config = dict(
    n_mels=40,
    input='log_mel',
    win_length=512,
    targets=['instrument'],
    arch='convnext',
    norm='layernorm',
    dropout=0.1,
    subsampling=2,
    mixing='cutmix',
    init='kaiming_normal',
    beta1=0.9,
    l1_shrink=0.03,
    steps=19500,
    warmup_steps=970,
    weight_decay=0.0,
)
Rows from block 4 of a small sound classifier, named by matrix and row number. Rows with one number belong to one neuron. Each number is 128 + 32 x the weight over its row's rms, rounded and kept within 0 to 255. All counts start at 0. Numbers have three digits each.
After each neuron's rows are labels from the 100 clips, of 14976, where the neuron reaches its largest size: "responds to" is what is common among them; "lies over" is the class under the peak. Only what is clearly more common there than usual is listed. The data: synthesized solo parts of chorales (CocoChorales).
# gate: MLP gate (model.blocks.4.mlp.gate.weight, 512x192), inputs 0-191
# fc1: MLP up (model.blocks.4.mlp.fc1.weight, 512x192), inputs 0-191
# fc2: MLP down (model.blocks.4.mlp.fc2.weight, 192x512, transposed), outputs 0-191

gate.377:151164255123113158128134085109125146132113131135000130147159130139128118215006144128187130137123121128132127113121134113129128255122089148126126134126192124123130119036131109127133132123128138163120136137123122135161130117119072154121128113109088122127106144128131128132128178113111129137112124089149117150127128096155118108101111129124128126132134135155107179126130129131150127033148109142128140126129128130097108129128125119139129126127128082129125120128127137113141133125079134141116129093131121228136127127126129128128128158136125076104125108111128128186123129130173158124
fc1.377:128128127120139149128123128124128127131138068100128113117150125127128121135055164128133098129000125129133129145124133127128127113129128142128017128125185088137174061152128123150146128131140114127128145115126117184128109129109128139121123075129016124120127125083136110138152128131106126152150103129152128109170124126128127174121128135135129125122112127130128127113130147125133118128128125127000128121128126135126097140128130105193129128128150119147133131133131135126087127082127161128114129140131126149151118126119151128137129118126121131141124119129134129126099140134128130129
fc2.377:121221128134111091130112129160063154128104135177125126128152116128226164125209141135149158028159117124127213137130174138118176198122142101135130138137131126130093078152187127136128128167130133128000132129131126124130105130119124102128187123120130128133143135074134142143124119125174139142208145127128249130131127131147129123131129116151142127103138125128121144126143117120133164153130124132123116103128114157082128117109128147158124128146163125122121152117135127132109119124133149126132139132147131146132081120119120122123129130064217112122121158127128134125131135109112185178
responds to: trumpet; note D#5; note F#5; note F5
lies over: silence

gate.454:119127125129127131057128128127129136121135127136132128129127113128129131128127126129106111127125126126130128130128124228129083128127126122128128128129130093121123128128128178130136168114132123127130128130175126128128128123128126128128129126131126156081129121138127158127126179122126127129161128165116131118127161123129124128128128125120127127000128121127148063127095127130142128143127129129128045213127128128129127162129128128073126128126128126127128127127129126129121129152141128114153147139128133128113125121129128128015154128132129135128128129128128114112128128116128000124
fc1.454:127128119134130123128129131131148133092128119128128128126127127128128129126123128130128120124125117130131131116140128129135128125124123126126129117142133127116126128160127127125128127120127127127146124255255098128126127135128126128130134128128123128094128127146128128118129128123128129123128126130128134106127128125128128120128125128128128126114128128027129118124127128129144128128130146124130135135123134132127127128128126128125128136125128127129129129132126130128128129131126125117144128123137128076127136108128128128118127125130128129126128128130127127122137128123145126127
fc2.454:129128128127128127132152128127128156016121130136127209129128127131128127216018126129128128129130128115127129130124145152156128206128126128131128112157127133154127128128129137129128126128119134098113128128000135127130132128128140140128255129114125128127247144141138127124126126147127093132129128128142128128128128127128127121186134164141128127137130129128129127128122127127128137128132169130133129128131126134159128127177128128128140128127126127128128127140130137128130131142131230134128128128131135131128129128000128126125128128127136128128127205128127137129140127126132123154
responds to: trumpet; note F5; note G5; note F#5
lies over: F5; G5

gate.273:130128068132128124172129129128173134123129119127127128128113127129128128128126128128125128128127120042136128128150136074129094128128129133129128128133133108107128125129128129125178143123135157128131129128140121109128127128128127135108132129165126126126128127128128131124125128128128170129131128255128128113128150129128128090128126128128073142132000121131134128134126130130131128125226128126128131000132134133128128128128125127128129102127130128131143121130128128128174126160128127124128129128015128128141177128136128128128130128128130148129126129130124132118224107128148128136
fc1.273:130128128064126128129255128128202128128128127127128128128128130127128128129148128129132219128131130128121125128072128127128128128128127116128128128127127134234133128128125128128128126154096255131133129128126136136133129204128128000128128128105129128160108135135130130127152127128127115128131128128128128133128128128128125128125128145128128130127128142125123137128128108124128128127128113128129126128133128128131135123128128124128131128128127128129127112128128132128128128077129218128129128132130099129128125182126128128129127128131128124129128128144129130128128136127131131128
fc2.273:127128107130127113128152129124128016147130128129124128128000128129128138123118063128130129129129209128129128091128128130055130132132128125102128133128100126128123021129128135129129128125130126125240148129133128128119039115129078253133000126156128128128128131080131128129128116080151128129130128126127128127128128125128128129128103130125066132120131128126149128110147128124126114128123126128123075127131128108131128132128132147135126125209156130121128134128139130128037108132128123128128126125130129121127128129129128129132129129142131135129128129131109130132129127128000129127
responds to: trombone; note F#4; note G4; note F4
lies over: F#4; G4

gate.58:138134171128134152128126137133128111121122153132126123125138121129144130138125130133128112147138127144142136125120127129133111128131097141128134129110145130126126182140129121115124125128095127128130135142132123113133117150129130135099123115108120137115151177126124128128126101129127155133138056133117147127125120065133119128121094128134128255124121129139127129126126131128130128128127128126047139129168130132115132126128126128127126123128130112117105133136118131108135102128128145129124127128130255127128106123130160128129129124139127135133128133125138128128000119127139125127
fc1.58:132118120128150132128111138127128145122036039121128147131129137148113136118101128121173104129117116154129128114128128116114176126132132129123139137054140134141129059126132127173002116129115123131114124127126122102133135136129129147130135126129128144128134184127158129097135121000133094127134119128147191127129124123117232130128114109139119135150119129096087121121125130133136126149096105098127159135130167132143121115128132060122128120127131131108127124136127129132128128122130128183125108132142126128151000128116124124126113117116116154134138118102116169127127134075129094097
fc2.58:135134127137134126113144125129127163125138131133129129114128097134139126135123115120146130125165122071126109134134127128095129125152128127108125139118135112125120196155125161139144000130181135142115129092127128124133064114179139129131115129124127153155127128129085127125129129194240138221157130169127143130124131122149149173143137132132100227153130157128072168133146129127135136112218129121123130136150055121127159146135121129142128193130124136130125138096134131117125128158128178120129150087126138163073118004129184128117127201255164129128142133127142218126117186131131133152
responds to: trombone; note F#4; note E4
lies over: F#4

gate.345:132125120148143128128128048128124124128128127131131047125128112128137128127133128132109119147128134129128113128121255210129105127128133126162129198128168000039129130153126129128128255128155128078132128102068130048128126130000139128128114128127128127100129132126126128174123124128094154127128137128127114128133126130132128128128127128128127127135128129129123129129113128128128122127127130129159128128111130128129135146128124133124128129128151128128129128127128128127133127128128128126128129120127144128128127130128127125127128128139128128128110128130128043126122129127140127130
fc1.345:127128129127050133121128225128128128128134128128129125128176128130130128142086128106128126128127127128127128128124000128128128137122128128129124129128128130129128127128124128122126035127128128128129131129130127132129127127127183128128128128130115117128126128130133131126128128128119119126132128128128239127128132116132128128128143130128126128123128126018128128124128080128139183128128070126120128128131127128125128128121129128128128127121129128127139156128255127128105000128128159128128128147130128128128128127129128128127127129128128129146076129130153128131128128122130130132
fc2.345:128129127128135128127125129128128128127121129129131128128000128128128128126000122128128125128126130132128127128128129141128128107127129128127128130128126128129093128128128128131128131128106128097128128128113119066138128125125127128127084139128077128113128128128128126126133128123128123128127128116128125128128148128128128124127128128128129125126117128128129127128128128128126128141128128127117128126128125128119125123128128123128128128128128125130128128128125082128128128127184128128128126127128111128128128129126126127128123127130124117129085128130106155129129079130128128128
responds to: trumpet; note D5; note F5; note D#5
lies over: D5; F5

gate.11:165130129128125138128133151168120112217125127127110126123132182139131000148168117121164134131131126140128161110149062148127148134127128122128173127143124131137120131137130148104135136131070131142093120114161122146177100130141121121123128130110033113145118120122058128132095002139137129128127053136136131137129106124131145129135134127145129132132130151091127138140133000239123102120121123099124135130165141129130125103128115000131142143129128149128136154141127142131129130102127095134115128123127128017124127141131114127130071131142121130128129097133178141141121137182231131149
fc1.11:094128044123100128128106128126114121125125153134148112129128122112134110140145128143159122128128127151121000130134151127146124146133164130129121174140136129128151127140127127119116127126119124102070130108149138127117120155103126105161126132126128143129134124207128160141130000122125117098115126132121129202129128129125127119128154179116125127133127146061126131128128129219129128128127126128128112137100127121127130128128155070138133126127126127133096139126103255132127087132186131129140131174131124132129133133127126128131144152132131128143132140128156094122133128126125128115
fc2.11:117130129128140129183120255127139134130128145096128173127194105199065099129138125177157131129129130156145134122128131130151098141128158130139139135129132128137104151129124127127135129135140110124071137123131153161123163125149124152108193118135175158137122130141133133113128218140120133115138094085125127170127123126120127139135140129128128138120128128101185127129041140086128132134126141203129215128126119135000128129120204118132126130127127127138107130130129130128157121126136200128116138057000144128167146127155140126121126128076128106128169091137132255122130130138134123133
responds to: trombone; note D#4; note F4
lies over: D#4

gate.260:128091135131127094128145166158129139146130130123118128128129127124133105127108114125118166122126125129086144128099192110141135198148130040132100185143128126129084127135145145126128131125223123127063140136108124104129098128132117066120131130144255125129171097127129200126185135128123129166126128108131136105122158128120127120138135127119128134129094132131122252128107126126140128131128130106114136128128129130124129166128128128121126104128088125135123126120121130117067119129125126109156122134145125077147000127127178128126128130146125122139135128117157134129121071255128128136
fc1.260:130146007140143134128133080106125142145117255130130128114085120137133122227063122122117162128125142219166128129125156130136108145128126086140129130096177115130123255137129162128129129108149128050141108078102148141128118114128164092125136108129107130131210124166142112128126130179090131128116105122124128153109118113118136152131129127136123116077143128140134128130126121126152115129116126076128102090129151149125146127128130135124129130128128118042133063155134116120128147133133177180115131117131136099122160094127129128136128134129135144187176128154120128131132146127138147164
fc2.260:138130126128138144130135131128123136168129103127128129146106084159145132107081040145126089124129022194080128143128114129128000126142093118133103159130091142128126130131123131126156132116130118117127208132115178127230185107101132158139094151121127179128075114143126114127186131255121118110100161113147131129124147131130110134142128128130114106139124132126107132129127111136132133175151209128102125125120128145116130130129139159108125135128132076130109135121222124127128127128126126137142128152135147135035085128132121127092138115145125128146133147131114128127129157162142012115
responds to: trumpet; note D#5; note D5; note F5
lies over: D#5

gate.97:129128130128128107128127128129156128128128122127129128127131130128116128124000128127255131125129129156155129128123121128124128127128131130126129109109129132128128128129060122144000128132127128128131127129131127128128000128128119098095106126128123128129128128129134068128128126166131063128130128255128129102128128128124127128126132118160128128125128153127126128121149128128128130150145128112128130128100159148174128124128129126126130123130255128131128128135128163129128132128126128128128134132128100128121128129131128112127129119124118127076129135129124122130127129072128127144
fc1.97:128128129128130128130127128128121134128129116126128128125209128205129127108000128119255110128128127128132123034116121139127128131111127131127128127127133129128128128140107128148124128128128129168135129128133098134255086125138127127070065051128125126128127151128132126113128128155128128128130126136129128128128128136129128127126130098133130129128127128127013128127193137127253150167180129127130186126034130128031127108128128094127131129130255127145128128129128133127127131129128128129128130129128127128127129128156130123126130122099078128102128128128123125129124128066128127128
fc2.97:128131131128127125129130084128119128128127126255127127127240128123128128127255137128128131064131129163130146100153128083128128172129128124130129129128128093126145127128128128128127111126128127227128128087130125133000128166128128130050128125142129128129127128123128124215127121127128127126131128128123129128126122100128126136130130127127145117128105138126073127129128128130126255118175128129171102129128138134130128128128127128143128127128130128128126124127117126129128127128110121128128127128131127159128128128128134129128129128106139128128102147128146057123128128042128129133
responds to: trumpet; note F#5; note F5; note G5
lies over: F#5

gate.266:127127135008128134116128128124120104226127129129128080129127123132138093242128129135149131186131195135128127127128132128129129128137128142128124131128130122124128110123129128128128128110128128128128131127064138124126125125125132129129110128129130118155086128128128128150117120161117127125084128134213128128129128121156129124128128131128126126000128127126128140127136121151129130128128093127129128135129130128123131101128132124133144129128136125129151157128130130127123039130125174140126128137124129133129133148124117120128128135143129093131127128129128130128122127126117127118
fc1.266:128122129129127126147127133127129128128128130128128127129128128121127128128136128137128129128117128129128142128129128130130125116124128106130128129125128125127132136137127123127130111128122114127161055127121161128128129142127128128129126121128128126133127127000128132032130111125128117128122126074127128136116128129128127128121107127128131151127255119130118129123129128128128128129126255124128128128121131128129247130128124127125128128128128032131122129122125141128125128112128128125146128131128129127128126176126128126139122128128129129138128255127128128127127194130123130133
fc2.266:136128130133133135133132134128128137128138129126128138133141137129128211130129128130124130130124043130135130133130128132098132124128129129130127128128130125128126130128128132057128092126132130127137000128125255129131093127133136128135132131138128128128126174142127128125127128128178131126130129126130128129124142130127102127129138128141133128128128128128128133128115133126192128127125132127126128126065128128130128129128128117126129135131127133128132127128144128128127137127130140134141148135128129129129128209128128185129129124255124117128126136128119128129128129136125126131
responds to: trombone; note E4; violin; note F#5
lies over: E4

gate.109:089165121134127117128128000029149134128125127126133128128124128126114128110124128124114129128117130156086128127129128129128128127131141128128125128143124128123105174170128128128128121115001128133130122128127128133122166128131128072189132128128130128128129128172128127132126092106133124116129129059102153116124128129127129125000128127128129126124204129128127128127128128128128135127129132124128137129128132128255159128127128125128122128128116128187117043129128126127123130121144128129129187144245133110139117121048128129126143128129128129109128133128116127092129129104128125133
fc1.109:128172125118000132128255128120128125128127130118128126128129128156128129207124127128121131128119128225124127128128128131127128130132130128128127197128128128127113129136128128067135130057126130133128128126128128128126129127128133111128129099129128128128128122244118129131122128128128143127129132125128229128110130129136133125128122132123129128128128128128127127137128127129130131125128128127129130128127128128128129128128123128128129129128126127140128123134255123089128128128148129104128242141128132128142128130120127138128103128137129129169083128128127136128110128129131128129
fc2.109:127128128129128123128127130128128128128129128130128129128138129166129126128128128128143171177126123178156128128135131127128127128129173120128128129129135089121130127098123128130128129129128130128128126128132138176129128140133121139128131129128192129132129128134132128126139128128178129128128128129128129113129128129130133152128128128132128128152132193239129128137129207148130128128128128127128133128126128128128128128125000071128132135128128128123128129127140163202128104130127128131128035122128134128128129123129255134128128116128128129128128127128129250128128239129128130127
responds to: trombone; note C#4; note D4
lies over: C#4