{"train_examples": 39062, "gain_aug_db": 6, "num_classes": 13, "arch": "convnext", "activation": "swiglu", "layers": 12, "width": 192, "mixing": "cutmix", "eps": 1e-08, "steps": 19500, "epochs": 63.9, "final_lr_fraction": 0}
Rows from block 8 of a small sound classifier, named by matrix and row number. Rows with one number belong to one neuron. Each number is 128 + 24 x the weight over its row's rms, rounded and kept within 0 to 255. All counts start at 0. After the name is the row's rms in percent of the matrix's.
After each neuron's rows are labels from the 100 clips, of 14976, where the neuron reaches its largest size: "lies over" is the class under the peak. Only what is clearly more common there than usual is listed. The data: synthesized solo parts of chorales (CocoChorales).
# gate: MLP gate (model.blocks.8.mlp.gate.weight, 512x192), inputs 0-95
# fc1: MLP up (model.blocks.8.mlp.fc1.weight, 512x192), inputs 0-95
# fc2: MLP down (model.blocks.8.mlp.fc2.weight, 192x512, transposed), outputs 0-95

gate.98 249 [132 129 126 129 125 128 154 128 163 128 132 128 127 128 195 128 101 128 128 128 134 128 128 127 128 128  95 128 128 127 128 134 128 123 127 164 128 128 128 125 128 129 129 124 131 127 121 127 128 126 130 127 130 124 128 128 128 129 129 128 128 127 130 128 155 128 128 129 128 123 127 129 126 125 139 128 139 128 128 128 128 169 128 128 128 131 125 127 128 128 138 129 128 128 125   0]
fc1.98 172 [128  81 127 123 131 183 127 128 128 128 125 114 162 128 128 126 128 136 128 128 110 135 128 128 128 128 132 129 128 128 119 129 127 129 128 131 128 139 143 128 131 121 128 128 124 137 128 162 129 154 112 146 130 117 103 133 127 128 128 128 128 129  84 120 128 128  40 127 135 130 129 137 129 128 103 116 135 129 128 139 135 129 118 125 128 132 109 154 128 128 128 128  76 129 126 128]
fc2.98 135 [128 127 128  98 128 128 129 127 127 127 127 128 128 128 130 128 127 129 127 128 128 123  86 128 128 128 128  54 128 143 126 117 128   0 171 124 128 127 128 125 128 128 128 129 128 126 128 125 128 123 128 128 129 128 136 129 129 124 129 118 128 128 129  58 128 128 128 128 129 129 128 128 128 128 133  85  53 127 147 129 128 128  52 128 132 129 123 128 128 128 131 129 128 127 130 249]
lies over: A#3

gate.219 180 [156 134 119 128 123  62 128 197 128 127 128 129 128 141 129 128 136 207 128 128 120 130 119 129 128 129 189 123 128 126 128 128 128 129 131 140 128 121 128 128 128 128 127 128 130 128 149 126 127 128 116 128 126 127 125 129 130 127 128 128 127 128 127   0 128 123 114 128 112 153 128 128 128 128 128 129 128 128 128 128 128 128 129 123 128 126 129 224 129 126 162 130 104 128 128 129]
fc1.219 216 [255 128 128 128 128 162 128 128 117 127 129 128  43 128 128 128 128 128 128 128 128 128 128 128 127 255 141 118 132 128 128 130 128 128 127 128 128 129 128 127 128 127 130 127  85 128  83 128 128 135 126 124 128 138 129 129 128 145 128 130 129 129 128 128 127 131 128 126 128 127 128 124 128 128 125 127 127 129 128 134 128 128 160 128 128 129 128 128 128 127 129 127 128 128 128 128]
fc2.219 464 [128 128 128 128 128 128 128 128 128 128 128 128 128 128 128 128 128 128 128 255 128 128 128 129 115 131 128 128 128 128 129 128 128 127 128 130 128 128 128 128 128 128 128 128 128 128 167 128 128 128 128 128 127 128 128 128 128 128 129 128 128 125 128 128 128 128 128 128 128 128 128 128 128 129 129 128 128 128 128 128 128 128 128 128 127 128 128 128 128 128 132 128 128 128 129 128]
lies over: F5

gate.185 173 [128 169 128 128 127 128 129 178 134  73 104 128 128 128 139 126 113 129 128 133 130 186 127 129  30 127 128 213 129 131 140 128 128 125 128 126 124 129 129 136  17  98 126 129 127 128 128 128 128 134 100 251 127 128 127 134 128 128 128 128 128 128 127  13 127 127  77 157 128 128 135 131 136 128 128 186 127 124 128 137 126 128 130 126 118 128 127 128 128 128 129 128 124 176 129 128]
fc1.185 222 [ 74 129 127 129 128 128 128 129 243 130  36 128 127 129 130 130 128 128 130 128 232 128  50 128 255 132 115 128 127 124 127  69 128 129 150 130 106 128 129 132 138 133 128 130 166 128 128 127 115 122 128 128 128 127 128 128 128  74 126 127 128 127 133 128 128 126 128 227 127 128 128 129 128 126 131 128 131 127  75 131 115 129 128 127 127 128 127 128 128 128 128 128 127  91 133 128]
fc2.185 333 [128 128 128 128 128 128 128 128 128 128 128 128 128 128 128 128 128 128 129   0 128 128 130 128 128 127 128 128 114 128 127 128 128 125 127 128 129 128 128 128 128 128 128 128 128 128 105 128 128 128 128 128 128 127 126 128 128 128 128  98 128 128 128 128 128 128 128 128 156 128 128 128 123 128 128 128 103 128   0 128 127 128 128 128 128 128 127 129 128 128 128 128 128 128 128 128]
lies over: silence

gate.202 189 [132 128 129 134 128 119 128 130 130  83 128 149 127 132 129 131 129 131 127 232 129 131 125 127  70 128 135 125 127 128 137 128 129 128 128 130 128 128 126 128   0 128 133 128 128 129 128 128 125 129 116 128 116 127 128 175 128 122 128 124 102 139 127 127 128 174 127 128 128 179 129 137 255 129 136 137 124 125 142 128 128 126 132 127 122 127 128 129 128 126 133 125 127 213 126 128]
fc1.202 177 [234 128 127  95 128 153 128 125 128  88 128  58 134 119 127 127 133 124 128 111 128 128 128 131  75 127 110 134 128 128 137 129 126 128 128 111 128 126 128 129 128  69 108 142 128 128 128 128 196 136 128 255 128 137 132 128 144 128 128 127 165 128 128 128 128 123 172 128 142 106 128 116 128 128 117 137 127 129 188 126 130 164 127 155 131 128 128 130  97 130  69 128 127 128 129 128]
fc2.202 239 [128 129 128 128 128 128 100 128 128 128 126 128 128 128 128 128 129 128 128 255 128 132 128 129 128 142 128 127 128 128 133 128 128 128 128 128 128 106 128 128 128 128 128 128 127 128 211 128 131 129 128 128 128 128 129 128 128 128 128 129 128 126 116 172 128 128 129 128  88 123 128 128 128 128 128 128 130 128 255 128 125 128 128 111 128 125 128 127 129 128 128 128 127 128 112 128]
lies over: silence

gate.11 168 [128 128 124 128 127 128 128 130 128 120 129 127 128 132 128 129 128 144 129 141 128 129 126 129 128 103 133 128 130 127 127 128 128 128 130 138 128 128 128 128 102 114 125 128 134 145 189 131 127 128 120 129 137 106  33 128 130 128 127 128 128 127 128   0 128 129 117 128 128 132 216 139 132 128 125 128 123 102 127 126 143 122 128 127 126 128 128 128 128 127 141 155 124 137 127 127]
fc1.11 160 [173 131 130 128 128 128 124 125 128 175 129 127  92 128 127 128 128 128  97 128 128 128 129 128 128 128 127  82 128 138 128 133 130 128 128 128 128 130 130 128 128 122 129 145 127 132 128 128 134 199 113 125 129 131 128 129 128 152 137 128 128 137 128 128 128 128 128   0 132 127 128 128 128 128 127 128 128 128 128 130 129 127 128 128 128 128 128 131 129 126 130 128 128 128 124 128]
fc2.11 155 [120 128 134 128 128 131 128 128 128 129 131 131 127 128 128 129 128 128 128 128 127 130 128 131 128 129 130 128 148 129 136 129 122 128 128 127 128 129 129 127 128 129 133 129 124 128 129 128 132 129 131 127 128 127 155 128 177  77 130 129 128 128 126 128 118 112 126 128 102 128 126 129 255 128 128 128 125 128 159 129 128 127 128 128 126 150 128 139 129 128 152 128 128 128 128 128]
lies over: A#3

gate.28 034 [128 131 124  92 145  92 109 124 145 139 128 126 138 134 110 103 137 130 140 113 128 162 138 167 143 126 130 138 138 128 129 127 100  90 154 127 149 131 168 153 137  98  44 135 119 179 121 146 132 192 106 153 129 127 113 129 126 128 124 124 100 125  94 113 118 178 109 102 143 180 160 148 124 135  96 120 167 164 117 130 126 124  90 116 157 128  47 153 113 174 121 127  69 129 118 133]
fc1.28 071 [124 128 128 128 133 125 131 128 129 115 129 101 130 128 128 142 125 127 128 133 127 128 100 131 126 125 121 128 255 127 136 128 126 128 129 141 126 131 129 128 128 128 128 127 128 128 129 128 117 129 127 128 128 120 127 134 130 128 128 128 128 114 127 128 128 129 127 124 143 130 131 128 130 119 121 125 128 130 127 129 139 129 126 128 128 128 119 122 128 143 125 129 128 127 125 133]
fc2.28 042 [128 127 128  81 128 127 128 131 135 127 132 112 125 141 121 123 151 128 134 121 136 100 140 136 125 126 147 128 120 129 131 118 127 136 126 127 134 136 128 131 128 128 127 145 128 128 128 128 123 128 127 134 125 118 126 112  97 136 128 130 131 124 114 127 113 131 127 127   0 128 128 129 129 127 119 129 130 136 129 125 126 128 136 129 119 115 125 133 130 128 128 129 119 144 127 125]
lies over: silence

gate.211 117 [128 134 126 127 128 117 127 128 103 128 128 129 128 137 128 127 123 144 129 104 128 130 127 128 128 128 155 121 255 129 128 135 123 129 129 135 155 134 128 128 128 128 129 106 126 128 132 108 128 128 121 128 130 128 126 128 128 128 129 150 114 130 129 128 166 128 125   0 124 140 129 126 141 128 128 127 136 130 128 141 130 142 129 127 127 105 128 165 129 129 137 122 128 131 128 129]
fc1.211 120 [127 128 127 128 128 129 129 128 129 160 127 150 132 132 127 118 129 126 126 255 131 130 129 126 130 127 120 134 127 129 130 128 128 127 124 100 128 127 129 127 131 128 122 128 116 131 131 153 128 126 130 130 130 128 129 129 129 126 116 122 127 127 113 128  27 128 129 129 131 128 128 134 103  43 127 122 128 128 129 124 126 130 128 128 128 132 128 128 130 128 121 130 127 131 128 140]
fc2.211 277 [128 128 128 126 128 128 128 127 128 128 128 129 128 128 130 128 127 128 128   0 128 141 128 127 137   0 128 128 129 128 128 128 128 129 128 122 128 128 128 128 128 128 128 128 119 128 128 128 128 128 128 128 128 128 134 128 128 128 128 128 128 131 128 128  49 128 128 128   0 128 128 129 139 128 128 127 128 128 128 128 127 129 128 128 129 128 128 128 128 128 128 127 128 128 128 128]
lies over: silence

gate.183 193 [177 128 128 128 128 128 127 128 129 128 128 128 128 128 122 128 127 120 127 128 128 128 129 128 128 128 121 128 128 128 165 127 128 128 128  96 128 128 128 128 130 128 128 128 128 130 128 128 184 127 129 128 170 128 139 128 129 128 129 128 142 132 128 128 128 127 141 127 130 126 128 129 129 127 128 145 127 126 128 128 128 129 126 128 128 124 255 129 126 125 124 128 128 122 130 128]
fc1.183 134 [126 127  91 140 119   0 128 128 129 128 130 148 128 127 118 128 107  75 127 128 128 120 129  98 126 128 128  94 129 125 171 128 130 124 138 128 128 128  57 127 116 163 128 118 151  95 131 128 126  99 150 124 139 129 207 128 120 133 178 129 128 128 156 169 131 130 182 129 108 127  72 127 130 123 134 127 101 125 188  87 100 129 135 129 126 127 161 119 152 127 126 128 160 132 136 127]
fc2.183 147 [128 133 128 128 121 103 128 129 128 126 125 128 125 128 124 131 128 124 125 129 128 124 131 128 127 128 130 129 127 128 128 131 129 128 115 121 128 131 127 128 129 130 128 141 129 128 133 127 128 103  20 122 128 127 126 123 128 129 127 128 129 127 129 125 126 131 153 128 124 126 126 126 117 129 118 128 124 132 178 130 101 128  92 128 126 127   0  75 128 127 166 129 128 124 128 128]
lies over: silence

gate.501 276 [128 130 128 128 128 128 128 128 128 131 128 128 152 166 139 133 129 129 128 127 118 161 132 128 182 128 129 130 255 128   0 147 124 109 128 127 128 128 130 128 163 121 130 130 128 132 129 127 128 128 128 128 128 126 128 119 128 128 128   0 109 127  87 127 129 128 128 130 127 128 134 128  99 128 115 127 133 189 129 128 126 129 101  67 128 128 127 131 128 130 126 147 128 128 128 133]
fc1.501 263 [128 125 131 131 127 127 126 127 128 128 131 217 129 129 129 130 128 128 129 128 125 123 129 129 128 128 127 128 128 125 162 129 121 150 255 126 128 128 125 128 128 128 129 114 139 128 122 128 120 107 128 122 147 127 199 128 128 128 128 123 122 129 128 130 128 129 128 128 116 144 128 148 127 129 128 127 125 128 159 130 128 111 178 128 131 123 213 128 128 128 130 128 180 126 127 127]
fc2.501 205 [128 128 129 128 131 127 128 128 110 128 127 137 128 117 129 128 128 128 128 204 125 127 126 124 154 129 128 128 127 128 186 142 158 127 181 128 128 128 128 128 123 131 128 127 128 129 131 128 128 128 115 128 128 128 170 136 128 128 127 128 128 127 128 122 128 162 128 128 128 128 128 128 255 128 128 149 128 105 255 128 130 127 128 124 126 128 128 128 128 126 127 128 129 125 127 129]
lies over: silence

gate.197 280 [127 128   0 144 123 128 128  91 129 128 132 128 128 129 128 128 127 114 151 129 127 127 128 128 128 128 125 127 129 128 113 128 128 128 127 133 127 150 128 126 128 129 152 127 128 111 128 128 122 128 128 117 140 128 188 128 129 127 128 128 129 129 128 170 130 241 128 119 128 126 128 128  88 126 128 108 123 128 128 127 147 127 137 128 126 129 129 127 135 116 133 128 128 125 127 129]
fc1.197 236 [128 128  16 128 132 127 128 128 129 128 127 128 128 127 156 130 127 128 163 128 131 130 128 128  33 128 127 128 128 128 128 128 128 127 129 127  21 134 127 128 133 126 143 127 128 128 127 132 128 129 128 129 116 127 128 144 132 126 129 127 128 128 128 128 128 141 128 128 136 131 131 128 128 154 128 124 127 130 129 128 128 128 128  90 101 128 129 128 129 128 121  91 128 128  52 128]
fc2.197 137 [128 128 195 133 128 128 128 117 130 130 129 128 128 128 114 127 133 126 139 128 129 128 128 129  80 128 131 127 127 127 255 132 128 174 136 131 255 133 134 128 126 128 128 128 128 128 128 128 119 129 128 128 128  98 125  38 127 129 132 128 129 128 142 128 128 128 128 129 127 128 136 128 114 129 128 128 117 128 127 128 112 129 128 128 111 110 129 129 121 136 128 129 128 129 128 128]
lies over: silence